Rows from block 3, named by matrix and row number. Rows with one number belong to one channel. Each number is 500 + 40 x the weight over its row's rms, rounded and kept within 0 to 999. All counts start at 0. Numbers have three digits each. After the name is the row's rms in percent of the matrix's.
# convs0: first 3x3 conv (model.blocks.3.convs.0.weight, 80x80x3x3), inputs 0-9, a 3x3 kernel for each
# convs1: second 3x3 conv (model.blocks.3.convs.1.weight, 80x80x3x3, transposed), outputs 0-9, a 3x3 kernel for each
convs0.3 096:469465448452471417473469464509518537447460532513477482530506498510518566518507563478497511473485510479487491445492538501522525510517505455487476533493509501536494445507517482453440477450455356317365286299407350326393503497516543540564508541519531495506514489473543512553
convs0.4 104:460504492419465551443558553561537548441453467541573543497530467541537500538585573441497533422491544426496540522538523575527529527454523505568547532614551523522477501488505478488451479419427467476485514548532471515490507521531511549510545453512525422475534489551507476491
convs0.5 101:538573540567635582522578547528523555546531586527495529505478520523462496508515489503559467562576514475528439498528509492470467469454457539544480558534484528504488532473511528468491522494502491526506506553520524535502461488486454468449444397434544584496500558527525554506
convs0.6 095:471513524430512560491521513494506524544518542487526517522552504495562582562564495450498498438468503438462474438485555521509530497517521516494542527467478524479435440484496516438405496548564479398428414437443467434428498518528574536519480523509473465512466470510477441511
convs0.7 098:429453463473479480480467501448455412504499442481466450465495467490483457406410442485476477472457453469485449505534526564596572532576522485469531492490531487496547463465479460489468489505505489459542464426529483468531497501472483503481526524507456494505439464506478529512
convs0.8 104:458458484512478528482472499478495544580504615522520551464491469480506481508512493524531545547508589532527559457532546479525523478541536482477504531495549508517584490431523502470471569628618486529495548525557534491519485554541468503519456532555483537493469468463531477497
convs0.9 105:504521488493484483503474497495491545555416521518509473545533512552497482493392494507488503529498541560520511504401493502456513441534531441452481417418507491485505503447472508508459536539515501416549486364549508400527532519499507513542517620562503480458528517457506511497
convs0.10 100:553576583458432523463455530492433518414427422443447468430413405466458456508540492586573585468470473416441449428535487422466441492462456499524546473485480470469505478501469500454449481446484517485535481472482504478465433440475477507483535566562483510500459458465466447487
convs0.11 099:502512501532570500504524468504462487474449507502482500491542502508578472532559479550556504507519533471509491465446524494486536472521517502418510475435540467422488552571517480517481482511527506497467456519518490524457486519560503474512521485496427464397388425371393410422
convs0.12 095:501537546489498494467450514477450500464396455539476494506519481557516480500478538510508535476505523476494531478419489411454530453467465517455505420458559432504497445437441474500503526485454527420483481435498495433489488480480538579536483515498489444516470455492508409487
convs0.13 097:483509459482503534480481504493480492491462503488446469512494473465466394527481492530483454462507467471475472495471490501418474545453476471510432487554511473536482504506490391430392450508483468537475408631471440576508472463549438526440540519497474499514540510474509498468
convs0.14 102:493549573521588654489562606516466425530490551498494523493504517467518517539547569452510538485523563463517529489486423526493520522502521447447528501445557483464538515504469530483464535499474476508514477537572459531544571567549561546552547524535481453481474520532463480566
convs0.15 097:512533512539548479450441490490466500470498492471468482466523475477519442451417499526533500555584560493493492442527511494555462508536480485511456505586488484478499473507486521562530546567518538515518554559523494460511447529520558529522513536487459511457512490513493458492
convs0.16 103:505551518478571515486554480458433491478464490447460457447489446457504454478530510492557507473544519460504509479569556473449492510432507509581540464525534482443523490515508474445484482454472453560504453583490498562502516522487591470429591481499469514555444489527475410428
convs0.17 098:460404467544534486562568544439418491528461511502529492537504501503504434503502558468436421503475479547541513505513491450401435484476451411501446477508482511524530458514515425478469499530494508543516486522506505524474555561573482487499457429465458471442427532492464567494
convs0.18 095:495532496541512491500444464490501500514539484523555468423431414469441434471436446500507477528515472495497468590533543366419349572618562504536509443533534491537535515480504477420409524535507476551426551597535479496447567487548470425452560559529524502573521481479543506553
convs0.19 104:535444468523477453517533501407387438538320428460320415447477536483524496463475455493488449554492460526493517499481494532465499422430467514503467460454463475468514519484523533477458424356396488476522527468513496447543520559522502484526448472502564489513574477509576464532
convs0.20 093:518513496476492515489478480447396460437379443490420513517497485513514531491506502446462482442473481393421488435492461483515484502503525486542496508533480458512487531527510534514534519498501497460493486462472477440481490491474489502501488526524489474446483432486523454482
convs0.21 105:526523497551547522501514485533501506540502495491465485518555503526531516489463487587579553553540556557554576509418489452409475469422510459428429389377430398385435491527479524487457494466471476459471510423503503447550515536518486505540502548540500483492503456455463422512
convs0.22 095:478493527484529523476508485416451462414603575427624590488515536478454456549481457438424454441480524461485481459491517428487517515519517490504514547568565521501504479549492442596531466596580461484454514473463483394387501510499497514489497498476440483512426503546412440513
convs0.23 106:538522527533538530534523498454423448461397428465456442519494488509511485507442429511510549523502542533528566482430462478456442463505513446393459456349450475320467470485475465440442492477455489431485514405481525406456540538513540493479528519517433425423461462498458477465
convs0.24 096:520469453587507431557492438522524462514494429550529461528489505485473584475437485513491451576518445548504482532483495498492471503498487505519464476508452491487433455516506492545500489507460469470516474460565462417499477508544381482578467525581498492526514502568529483499
convs0.25 097:523522565485487499469458462509498513512527501489516507490507540471488519486467464500517537497480482448465487565663558489512484446435422565614561489507511453471498523517542511528539496503504514515503482486457456461450480522492486523442501501444589653550493434478488435431
convs0.26 101:520574559526569579471471470533507539446494579471412409505521500503535454459487434509558512509588579428476454542525564476505507487535531486442499505485538522468508581557567493483514531519542494497481501554534522495501456489483474501522513518537422378441391401404392424462
convs0.27 102:471505488417443524497521547485513478485469460547498507478506532450509525531565571462461478484502475508502502473504450473483474456394431508485510466503501479483484413487457475526499428370449559541551571563517564575536482523499541571464493472464510473506552557500514503457
convs0.28 107:463468466477458460465456469464469489470385448449486440458516508521462460528435493454468429499488461510509469543501492505555532520610511462460478461479535477513507519473487482487446495491453509518515504488534457464521530489468481444449477453445455405428489486504488472498
convs0.29 101:500495504585496505511466479501501524527460505510479535541545533554582548516471557511534503553519535538525543523451505562457515509506520457393484377362439406443455512457486661546502626527475471431481518403486449444499501549568478538534475547551552500440558429534514475550
convs0.30 099:587523493453423488493476490499432536496477501513500548410426466495523433508466499510496501495471467486491467487564512462444424459504502520491520553445523489458533454447455510509520440424463426463477490488505481493503458453491477480502523526535444530496529615531518543497
convs0.31 099:465475491471504472473465464445473545393578455466615498513480533410442535475443468468479520473511469503504464521588493450499424494530455471519537565494520502455513436502449389566440444601509487480491553465480519403469529528478485542488493561503516482468505456520473457548
convs0.32 103:539483510477419420545480579470451480417458538469519495540478516529576513502457483499502472507523495509508467483489518518439465532396415497464536519448504530451501447448518432473456484482457529503536529462513534468538500486524480509515487459450441453469463377422490436570
convs0.33 103:486470499553510532536545493464498540517520490565585527533521563567545581457445500497465446561493461539527462523493487553497438540517534527420482501329395544443477472496486606594509564545477485506498499496475502497449495510483456439427488508511530560489534548516490511474
convs0.34 102:440468535450495601458520527501539546500528529512505482489505492517479501489482511480499485529479505515518511546588587480495589531508481504463560450395538532528479538573575576554559511528524487481522461484546492508523510485466501523485478493469524570543420453594580488483
convs0.35 098:530517529509488511488487501459462475483482461484497541508428498488468572478472472567526541527489492528499513466463475453505485529529549555498448503415388558508523460483458469453468495475489610581539517391334535456436509511511509481474535546585505523427516498404522569448
convs0.36 100:470536518451501547470469522482502460461390469475381395435509469481504472490466542464512521397423498458485473500460506472456516535483505505524509515519522495471468545546506422396427444386426546510432574487452555475448580559519558442456549480511501489506462485539502485478
convs0.37 100:494514474602512503454422521480536391554554355470434431527492486498518451438445463459459434563556438454451440518556417423545418475510502505518428514568481497504495510508491580530502472445442449487501534501485471398491556536501532540495520562576449506474542612495506495448
convs0.38 101:496563581460452497453455452527476502541511526535555535473409478496536529498484434486494503509487514478478507513611506503553478425408386572564536543561492481421495466483462444436446459544559503466471517474474532523509472497458496526510522533542462522468513573513459469413
convs0.39 101:504536577455490522480535544481469435473499506415514534492547544467519561514531538431485487463538521449520516493440471469448462492411469518493548482503540510536513511529518476568564440433504474482450527498454513511464530523461523574502447471455529424431491447368497462455
convs0.40 101:496494498511580575506535508540459405466494489476512491518531517517532468501486467521489498542566533531564544501506492496500464483514513423459435441423438472471527539501506545530529518519509464415410464449402414462373497523463495445388437462447553519501484548523462534558
convs0.41 095:445479472473478481461483518501482484476472492461505487427507549525533418393467529472475465480524498499495491510492467466492553523512440547470495505529529462546496522535505422542558543478514581575497569571516492575592507497467486533581540556495572570481533545553514495523
convs0.42 097:512534561478416502440460480514544497469462498471446442477464446441462433461492510519543529491428442439474421477574494461489462486519478492551539445448546432464502469470484503515491464486441529605571504462510493471496471452497519559529517540543446583499473429475470456449
convs0.43 099:471442449445432514572602558463452470520456481588508476494470492509532550564560537488493472449481466486519522498476526501502511537496516447439544497454503472557505538545540530495474443406495457478481497490485556631512566549592521494479537431518526469439542527467468546432
convs0.44 096:538510489524601527506457449508512563531640489540346435534536484457444523474482460505504494537536465522448453511512452427360477525532541544500509510453511483446491504571515547540449451403407478468547520621548451378477559538506463414461480496511531544505516474534554545549
convs0.45 098:473492470474505499478490477500515458517512509464477501506470457513496457548570521482532505489509533443469487519510515480470458535515523476408558508487596493419545467528474388492474417480490446463532482513582374443486511434529453455504523512578414473491452487516394462503
convs0.46 097:530520554516533496531524548471479468511559538529529511510472504546608602506535520483507487500547485497521454504530529545496495475453507489477459436395388411436494477496515455445501528485486511471506463404452488443500440502482520569501484500480479446498344287400485397451
convs0.47 099:465503524470500567461527561417488523463473593480495526482506505569571457569500453441450519417447533453493543501445512492409496485398498508493510529500548531512484506492523496504515475497459502492439511492442525472432519496503569490473558483498453452491485469573434482543
convs0.48 101:527539499544542504507506484530525491491499518495478489501528495518521473527486429535510429522485449439470442591583492539508474535526453591530458555505469527535483472463489475454507468471507506514425515477391532488418507539522516548542555580542535530466500446450503473464
convs0.49 103:557539506551552504562582522513493545523536557543526518547495466543483454582583516560561527563562509593578492413431458410440441534517511447430472499492497518553534463486518503489486469465492483471434520498469544550539455481490482508526503500503517476471487483411587511458
convs0.50 101:470449478486420497504497502549520582547509500466465496505488469507489439514517517495503531522528503515544494521518502480423480518422493519509506550520503516533463482458525406464486348377440507500514490520506474514467462467493469480476496464488525545509496604505494548503
convs0.51 103:454437529411440551494503579498496510432442465476504536497452475451472531470420483409441471409450499452497495453492509457417476539566528472531522470520499499544574493522516430411441565620542539540561497500489472425425541567504444513440462514462529485464487434554514520517
convs0.52 096:440474444498457399444470440517527531515521554542540526500578572548525576469534518451484470436486458502487425543567528487516488526541484523509459549555472499491442498491483496523540511535509441399391407435449451422403495513486499545541502527527472496521487509502539531483
convs0.53 097:500521470488525467518418526509489477514515492435522477527439527455476504443505425495513505500487515444434459491513497458520454480498451515493423492524478419397439512488503496513517448503473508548505536522506540412499538483491516458490463542499423551487464572468463422472
convs0.54 098:485522574476515556459479490502488497484464483475469442439438402452498448473526499473522543465476485436413480507536550523481507523499473445525549433466528495439505515456460499424466495486446414521576408480526542457531498540531561554524595571509507510516513490481565497474
convs0.55 101:488532565522520586483492497520478465526518542512525511474488511414460499402420481485436529496432549428431492445423473493462512488461476422456440453422496432443494502499547549503524597525459442431470498457551471423471521494475523498488515534543507426552612531584523440449
convs0.56 099:487496479523509531523498536529532544517543535528517512488461421492473458519521483532533508552552502513528516455423470470452469505539504426417467484447461478503507511519545502479537500487516481467461492484493505510511436425443435417453451411458496460485508535511514576508
convs0.57 102:506481478467509482493519491410394390438334439444362454467492479483514517486447453468561508494524544550542602466410474513492499477465521433513441470555479451453466509443499451395466479469501524530506512484535505426518502509506509448491495466522440426445464482418490503436
convs0.58 097:497589497488502474506496476502465473478355441484430451483495431444418383466475426591630559511539519496518503444373469502553484462484463504409524557517522515503481491466465481473460500493527470502442426451430560583520472465505550518497581556558453448461424487499464495549
convs0.59 101:514515506565569492506497492469403497519520473496510521501562506467517478476511570475486498531538497527530495425445486423492454472562509419473451499558479491526465453494474520554459525527506519488549549501510513436436545528503465484460460486500430406470444443503519514462
convs0.60 100:552554493516507493494458470493483441472360412485429488450463469512506481476524513562550521497447470451483482408425435442488426405452442519518476480501485429457449474512463497508493489468464531527501511408480506451503448452467509486485506553547517456501499456493495426463
convs0.61 100:508497489567472449509494493509465465554408422496496513460443542498531550445465477523483441540482447482502501525502475479549523454497473461468453468463465465461477496481499553489485505488437499509494543417463543508532500459482499539547496513495493521496473562522499529483
convs0.62 103:502491438497452454498467459498423466468409431462415457531423498536534510527504488528475466548523489526506461550524459519478445538458487461526501506480445472432493539527499466473477506491443482549472515571454451514441522518516484522479502464501532486482531456422529465461
convs0.63 101:490454482534494508538541490465479479486462493454512510497507514408505525446445532505485447518459468588546521458455420512483474488543470501498520489437428466507535489491509416446456524547505563566540439333457532511517520550504494459492464516490553552510466436480537480524
convs0.64 102:511511502477545527494507513452454410491492445507531466478542499464574571464528525453486477480488491464509488440383420477422386451525483529472468537452510504472497472482451495527479535531508487523523459465508457485498483513497501488464503514500429384329484428320451475395
convs0.65 101:526494461542472447493435436557513503519475522493457484511512494533520515516484474547496502505507493520482495592496437565528437502475466590531489604595502535495492494494515451431530462483515501466453501474438496473459478486468509505510465487506546415432560505393488463459
convs0.66 100:490532555496486479476488482460508464480465487472477531442387513431558509484457407498585523465519499446440494437541436501559518476424438503547507508577514510488490450457432411371445523531521550570514539548446565590513438445463546552507494507477454502478454524556417456508
convs0.67 099:506529516517532540548540565480516491496525493525524546503511508560551524549520504472481494472472474495517512478428459463385456498493496492459491504407475558607560489501517513486497490473484475490491514469493515499506540520516480496510473461476473436412412310423554652529
convs0.68 102:501443442546464467557508513539422501506330344466476438468455513561457487553473457496438440542487460550516476497505463520531451507509471453503497496467515488481491503473459488497430539503466571461547570429509523445479536512507511489519468515534562482543521552515503519517
convs0.69 098:435466519449460556442508544472475515394580638454706607462492475466490466497471484432441474434492568451539549469516533511540519518498494442548575524557594534571585441469520438524561501588625447472480476491511505549475495531514479539522487515501534507505539476504524476525
convs0.70 100:453462512525484552463472532508505519539453469534482487504504528509515618550520625403394464459407478460434473523528485575530523546499486458509470475499488506470492550511515596505507569469452467463508480469500454476490513514507519505462479458478524496499604536527536514486
convs0.71 102:513463454536461477533487477485405433449376359511455468521468536478445546491455463500456488534505461542515489497498455527521442532489463455427433539523471458500478496466436467471472480478455504422485472467499458413439511519513479521557477504519526449506555469405578466449
convs0.72 102:498527509447435496470435467463527444480498453479452463448508471451470460455440464473499462462492438459497478470507474505473483508524513492488401434433427482467481445460477430443502501443448536501472507445430532436462516517472534522480512527540495446478450511497522512520
convs0.73 103:422508478453532497475518495444531473493515502500555486475535501527595541489525447478589554520555570512553494487531477535527524508520517422505533453518524465519486534500470493537520440506458423546504441542484471534472507522500543526526558539527511521472474512456443466465
convs0.74 101:485488442520522479504535491465437444586543526573561532486490430456490455477493530457481441545553469520575482481424436523572553516570529467405489551519556528539551493412400496480466528554537505493478524535489522533475516481506498532547481521545440416444488535426516520433
convs0.75 097:498526529516537553506511519536569542550522522488481472475478508475478538502516506463479496425499500460510508441486589374497566459495504456431530404446558427422509533514546510506512524515483457489478414470477418459472515514499546540504538502523410549564395675611423475511
convs1.3 091:507502473499485475500495489483495547499506545499506521432418417458448405490471433508505491513483471529511500492460449537517519534542536558542467575532467562526486462485502475509574453471505564464489609475447614520507532528496561524511533516536495537487502542535480512503
convs1.4 097:445446471471522491497513515520483487547501499469500516514485462471470443508489498469452506503520498488527541546532489484475484410439466543486502437430477427462494536483466444403467494497481427491490451530502469539483484509534487576566509562547430467483360506432425507413
convs1.5 090:465474449471503453454478463469434484480468464497480492524550523504489491469458461466477489484494505522514525517513506456454461440426483501520472511497423514464453515501505521527536510509525482497490489515508472493492500524517505524545513542564489454484466421476492399460
convs1.6 106:478456491480492539448479495449442461537452503453489542530481440519534487517539448461472427437445398463476466549525463516507481486504482471493497520499400473492450432466499434510528477493537553516509567575506582533520479481453558564552543508533483476441518489451457477477
convs1.7 103:516521512462486484502534532490516473519499494518515532487453463482475494474545507541540532534502521496501499496475459430455472405440435476453550491439512467440510433464456440486483459472479555484471574459495558482509499496489492474456470471508498501511480478486511510517
convs1.8 091:431464454462510468503537522417440416455448413560529537487506504471497447468468454480553477434501433397463460499519524453512486442450446422511475430509412447500451446459459467469448534537520417503434388451456351412428541516545498484491540514521505479460487467449462473452
convs1.9 104:459418452441493482459524490479476446489464486493547526491407446478392467508510505462476488535493543511500512455454450493500499515526502491473469524456454511444459476484438501571494516532480510440471568413516541432534512558534532421488503413487513528513565527505561556534
convs1.10 090:484545543480501535469485515513508507537488501599553557585559558537572521596652624479485489496515489470514495503558499519548530544628569471494444450521516412524535524587537533515545450400421505448478509500495501493516460482481489451456445466486482488507484493506498520508
convs1.11 107:567546555503549520509497516485488519490516477437475548479452423470428392431442432523488496533499480519467499589551520524498492508496539526422414600436422490431443449504472446511484447453480512491503557504517467438467447433457539531491532542530405456465414479486439419441
convs1.12 099:499533509486512513471519519459512541422407463524540550492460509480475511481522486508513519542534525513511505494475512542557518519534530529472469484430447527466493502519482446513531445489509515503541540458528549478547524521564546466499596518510450481489470516502457511506
convs1.13 127:479464458475467475502497505475509507502448501508502482477446505484506536609639640562588563547600564478542518555514486474499482500539552474495502540542558457483469465478502475520499464472473534591489545623511487578474522532475451539427474518425463544492473511499493513482
convs1.14 100:446462503452446478501511556523498495456442430538510511485525482503510479434449443440482521420464506454504535503494484476490499406431441466479441493497423504506441490502455495518468518516506488509485511498497508481465460490472500534479537538484452462503415456486483424479
convs1.15 115:521569488577550491578539489562530503548548494550530540487544525478520515490447484501467479517515524502510496513506500468496503448491508495460455481459453424449432563538504595524478554541558417404447429466439463459440479420447467547580479561553453495540407517575425445504
convs1.16 106:468421491469471428443444437446401492480542456440514519594569514501505463484562503502506563474461498495444528561553474487490453481427441486501527471468447456414454482470463487440454436466479528545528476553518490527529499463434500553508479483448511452482497513485463513510
convs1.17 101:504520488512523493523542537587598508552539517479475474508531502502462492484449487473431450491466470523491522442412456477469468488431455515493509472495517485482507472538516511559530507538506510498546566560561547598552446464446487474403490510448485541511455515474463534498
convs1.18 105:487498496447429468455456509498497485568490545542499513489495493419441456508514518411452376422443419363377379457500481536587535450506445420491506464545571476516463450490433516520467456472499475517451505519522483483471517486500561544526447476473511461487546468500493455512
convs1.19 093:536573561483534521485507482579535476460438650501501523422400516446496542536549570490502479489518525486510509477443495520526516554535519536508481496509539541507518515480464543500495500448469511522550497481551537503519519476500489479455491418365489513499534516496526535510
convs1.20 077:540542548533551535527555548577579567556532570529552555438444457453476473517524534481480481471495486481506472508501496504518497521523513521525491490509483489500484520561518510534526495502529507475498480480501503497504475508461468480488470449445512508510494525528501527527
convs1.21 105:443496474459553499477480414463469444460456439461488483495462527498484508530510502526552551518525582510507509526514501477458470503474502528500447556455417527443488496501470525548491518457468453475506476462530461514535552499479518381476521542562501497523464463521502509498
convs1.22 107:504502468515519507485474494482500494511554471474499465478502437498420427467422481514501501518513469501451471515506472544542451500495450448492444495536495470545461409470483429574529501629553474499461524554471492489446493480495547554457527518439513536480518533486498487525
convs1.23 097:563567529574597509550546514453470445512534435465474488483458482444435470465481499562592549526543529529528527500504470436423471482471528488504514503459470497491506503503454498525469459488511518549536523532553546509530516557559487448516477463497507511514484502509475472497
convs1.24 106:507527497514528476471451443488525470490561545521517463459471544557515584542476541569612608529607613544565588489533482505494443497474479489555542515590566513559532514444482543491512543496527526499521539506564507478500421480488467507530491487456452533488455512495457527524
convs1.25 105:444462450463479471485489469498503498480485446561539515553549520507514478485461450487489502517511510455449481572624572468497469452489469485508488516530501452493445433441479483471485462467476508505517479498487483495486489500483472490500472529535498531547401484517425460477
convs1.26 106:544581564479512526447466480501507502476418420461455467538533519495501464470478445445463458439482434465514483483490500476476479507524507461482463481480476466459453507489493528551510477490448512508491494495442491511499437410443545523471536545514447487485447484495484492528
convs1.27 101:503529528552498507500493497480523492457560494507477440470490490504549521514508505504509501560572546522559565449455434508479494470501499506500504468532512481495515489486507479512541486517527517501490511565486507462484396465490487576524524516507446469501478516522468502515
convs1.28 082:548538541533500507505470500451532440426491535441467464491461478454470496515508512523581545537606587544555554463472466458483499473490506481536508514527556474519538521535522480538526485482536514528498541510527551513489480504487489482465450427372533575491557579523498536557
convs1.29 103:470474480479554405509529452448438416430477481514509423445466502445497505454486438465486506465450521476461468506484508468504517508567535481514499507478478504507525572456420578534412546524488447490547475437592471449569426501552402417582473547541468413463498389424509435438
convs1.30 100:484516555542529561523565542567571535535565575547554552504561543505565500599581554513519510552558537536556545476539511506548471535555478476482527443496512481518480516525540531508570435423511525470454544521504509480483529540433497509479465509534532526594522511583544527540
convs1.31 104:568492467545496506499406497532518465547657460521515480511473506529489450548512559469445428493484451464419452492550492540534483543539508482544519535588576501526536476492463547552442538643525502392395498442446464416451485537509494510465482471435476497497496469493434513515
convs1.32 093:589594569536511564525525537538570535517474499510510487464513481486517473497523513486516504526540540542588555471438482524518531528540534500514519427540562476532553505491492490496495493480497536443511507416477537448493467472421515495459472492441525466436482431402521505456
convs1.33 097:486451401522508434480463418410442444544478419558507488477455535390413475454468490457482490459506520446428485458480458476461454479491503491533517441528483460484522515447447588509455585542477508504542452514575422469538444526550454501556535545510499444446509479437521470428
convs1.34 104:467486486433514553448511554539536525505494498516527492459456488479481499468492515456470442424515478447521492578605567505553550388427441466490508430469518455446530523490498455451507496465535480496481433468490445501534524501490459482504501476488494489465451535513444454456
convs1.35 098:487513489472499429500485476467469451497483426462454473474511535487546498554599540431452470420465508526500494499541532520509489535545485462500553512578577478504518495494475511473418460411421439469526461464568558542603447479493566503514406449514514491485541466493487477495
convs1.36 096:479490488542517517516539472460473517528465493481559510554474471496511483487539444500522498533527500508512474476487460486504479468488505483550520520532495456494474527522545440459511435414496505538543498524546490555483501475481521510491442468442519570566544556540490505492
convs1.37 109:501552495543570504511501451549509499507558576491554531473546506533540515537509534491450472510512538499486466522579529497565486524542512517532466552543495533531466542516437631575498519543527502464517479547566506463455462492475365591565492544468483559465447538523463500450
convs1.38 099:400431421475536452508520500510489507511574446482487432547547491535534448497507476546523527514517507522524552517560533488482482434458471455545487467525457450449439452444484454451460486536516510515466473495475482488500503506478532561556528540523572579532466581529535516541
convs1.39 093:565564568540486510493499481502542525530465484491502487419379456464455511529521540493492462529526485499491480432381430509492516566572556484495498443466535519525531437472476484504502500544476511506504523507497498512496465484455470535514504527507456466496474492493494521513
convs1.40 099:440498489495497500508492446507484526525488496537549481550512466501468458411390430488459482483460435511478460482503521488478509499437442474468498493452477464467461486491489527517498536523459505510476468495469455498475587605565563603568534534555425508496480492518513495496
convs1.41 105:484475482488499501488474479501493484520496499476522532470557552534546540474498526420436496431424401488451373545530520468539580509488489408380489406468455502526416490466489478490524528500551453525553494520468518493436554589531549620564575602531443459449428445434446452461
convs1.42 101:422453500469503532431404454497532502526548474499531506521524503489501469576625562477473465494477505483449485503581521512554499492566535453435466445478467388482478506508530480504519468434476505508492546494517551505547515505480492491490474476469541531526494547562544560567
convs1.43 105:534554576513573594529568577531563561529515560553566564453424456463447505467476464498481458511508464470528476477473442494429490462424458558550489500530521472494517457498520488471519499455442564515489529581515488545487544567511486495483441454453420475500456462464497459406
convs1.44 117:560563520497520484455489531591536500454601464465499510549534539475492489530585501443408436437422440428426438441469473469461465489467473510484539521467493553449485534497489572548490523503502535415496442421508485446504467452468475458469529424447545502496516406483472484520
convs1.45 109:508482522466448531471496553517491507502475482497482483532539531535490471566523511464463488494484520470465509508540497490525476501512511523530522530577517504541472427457477471472516502466483588448514629488486591449485457537440484504402467431457457489488445467476461423468
convs1.46 102:594570574508485534548520527488479488511482499497491504491466518505528487487517479519508501511498489522531529467440491477472528541539512500478535394472515460495534469494505520520530523512511533403491506417472573477525467486463556574537566547550482451470469407425481491483
convs1.47 100:460506467415460492398451479500550553592493494510504490466423414499492451478549490518569486541529469478528497492504522500454487485498489434455468412446461422460475379513547389475520496503496547522537587503524510499519489431481570502496501507485559528514600546523535496527
convs1.48 088:432433407437462440453442455452391440457432457451419479539571527499537488481517495535447448477422434459399427545572570527516486508474476506467477510460447511422430434443470427490514443509536488549582477543555485512530488504516521576545489512500456451427410414410391447434
convs1.49 092:511499459495493462501482488433369423455397429459447477480488505480508505512482478427396448520528527537532521471449450486462483442421438529446456499494517518468529517502508487460519489466497422396473467492526477471476454489517470478524481472515475498466490486489462478431
convs1.50 096:451535463459571516463512513508489476475506533501489512472506472482519462504437480504513523543561528552582547500476549540486508470453429485525490417534476438532473525484544491473524532531562453504454467560445451537447557452496504532537501574559504466500474503546467486499
convs1.51 095:490502504500498505492521537494595476494495481468450491521480486442447489452461534506550493524542492491506477493483480522556553498573534457499484446508519457492513517509416518583474511579503549544494548522501509470478534603584534533496448445462496522479482495488453468492
convs1.52 099:529534514495484497491510521537545534528524503534519524470471471507505492499470477474482447455463456463471441493479457480495486483498485575560473581538456582529484543519505525534527503568535464502473506474450538505451487482453518574534468539511488499516467507541457514499
convs1.53 114:509539473534503447514485465488498481498550483434534487572636561521580487488531491530443501554456546593519547513547494460515449508515504449530439448480438506479475489501492512488497454462456534482537475485567508521558486463480506554496501471467490629543500573527540538548
convs1.54 096:481507479437488496415463442501448431432458443453458401551559498510563488521605482497499454486487485485504518542520499524501492503499515495456456479422455469412460505477467467474448425422444517484448516506468535553519433419453509592512470552479467408455459389445436408449
convs1.55 092:509527512527532484541516491529506504460501496512516504458523470451529485448488492465499488431466418462515442568544507459479472446461432387444468466463497420477496539457403591544457494477416465516513479495525495510511494481462425489472487499434505480493508525517519491458
convs1.56 109:478493516438464457534532509583556574554529525533529535466460423500525477456458463506499501525510481555521503506481461537524535459430476475467485489485470459485441499479527446456478410410432480466469492517538488518550533527493547519489570545512491520491492521490519550518
convs1.57 088:529540528532537511532525487548474502492512481445528498457465471454420478500482502527535528539522521520498486469449436465431475520474522508547531539502465486518498487509503479522491479475504533531523529521495537541514541531448512413439446402444475534507479531514485529491
convs1.58 103:519472494533513542543460517504539532511424515523539557514538520538554518505519512459443476447432451444456436537566490545557517476480470509462462545475447484441491458502471492465500477451442511500500474495465450525470471475487461457494544544483417498494459531532462509535
convs1.59 104:501480443541532480518541517535486489506510460515527511531566507516479495447368450499461464520539519497483516522488495524526508480509486476522541505515478501495428512503493533547466494573503502521510447539511431489510550556599467556580495517504451479498443462500478438506
convs1.60 082:491518492510547513507489497531528546517449523498560568514537540484527511545576544487457499463479507501505500525554547517524515526535540522531496540475455542522457520546528503487490461422457494463510451471524506545522535481545493474518513523485468497542476515566497524564
convs1.61 104:452468472407420405507459439508472481546471560526506508445483533489533516584594550484461531438421466545511503468472540455447458463426419494555552493521540571496530507492475507479474462474477499489524456420558504480563453454498518556535555528522524499500514492528512561603
convs1.62 093:578507525531444531508483527480583501508511534481466472447462512467484508541540562485487453485514488488492501498562527543533517527558537504527500432570538492499513491529469478515475465467447494517499497567517522543509486569474535543493497453396492490432496481446449513491
convs1.63 094:502457444503562537448499523498565488479503473504527509438474548535488528463462503579572551502534530477457457496480515500523534496505492450529566470531562441499503565549510453532481482549547498524505478439495491444470467543523492486461503431429529491506562509573481477529
convs1.64 096:545527535583580561515534522550550539570603529488559553481448452458453484456467521516512461509514487480465488504514505421453514465448504535481484553442463498471502492487483540532479514565508516511456529526507509490487450530516446496516483476460475512482443504498452447475
convs1.65 108:434515506462510492457473467491471479502474479520505486550536495551528456510491470514509496484479466512498472582565566536532506500469454513499486542484462520491444385433503396441501402494503476487499500486500494475509519466482503495509512503507475496460450473436449494469
convs1.66 102:437381398470446439458468471489473500529549440437479463496538480524539450513615551462476528418386454524445543532632500460487439503539509445509440486490423501434495461457471492497526501509544473529476470521490525483530456520504504527524568549487537554501446570480522560572
convs1.67 119:488506518468505511490513501512511510537503486448468455490468450516484460504460467490504492549550510546537536453483460485513504474428425463520474452523470523525463473484559450442528428421485505503530519525523518530533504495493500487498506499502495535486476552508496502440
convs1.68 098:481484495428430476428433460520580519463452555493490533489435460487463492517511535509517489519536528563540514484465465520513490535538503497516506505541579514529531544552541505559546453472538482490488486465542506489528508500529484461499514504519518563512564635549571608530
convs1.69 105:412451484449481500458499518478493429517489498517534595483444421481448413451430399433439434422459446438466440508496479505490485509495505445448411443434431420501498476521498499547541546594575456446437474487407440438370508497538525514541571540513507508506520526467541500486
convs1.70 092:492541525488499497445483492496513491439451505485483528448491491440495539464525517459463459448457483471505489548512503462488460437478489451506568471467559501470573558498443563529463513449470494559529488539586507533537500493495422538519495564515512495484503504517470488505
convs1.71 084:540588540494543520518514531509586552448505506479464523500472470496492508560568552508556512497589564523586524528520519555516515509534530517536518519576579526546554502524461475527511476488500531505605507480579507482608528552483490464477510470485461484425460471471463470448
convs1.72 089:523489519534473495506519494496416507434443499469562490479502447483539506510524521520547508514572492511570519446524480469534493478544497458479566381452517430476523501500482531482465457475456507468499476465475511510524479498497456514500481505445468527506484521493461499502
convs1.73 095:481427452429389437462419509452444495468437472449463508501503488499467481497485498507484522494452482489463486489490507449428483461443515500466514467454518490444520437444470473466473456468496469447473462436463462442464517506500496493489537541515526503518506445494502459507
convs1.74 097:475419448490452439565503538483444483395370419509529510498510500548512483485423395550465470502475449538491480518493476538519477525523471513440510538472486569513508482438498472483477539579568479451458483477462514445425489502501459514498529519515511495508442451469447482507
convs1.75 107:477466446486470512474446523499510520500510534511518519513528488503531513488498486498485536500490486517495521542549587517513559467452490460468402479506420502498411476498478500485439498499489535520488539496495544481496483448467529506475549517463437445498408460565372397499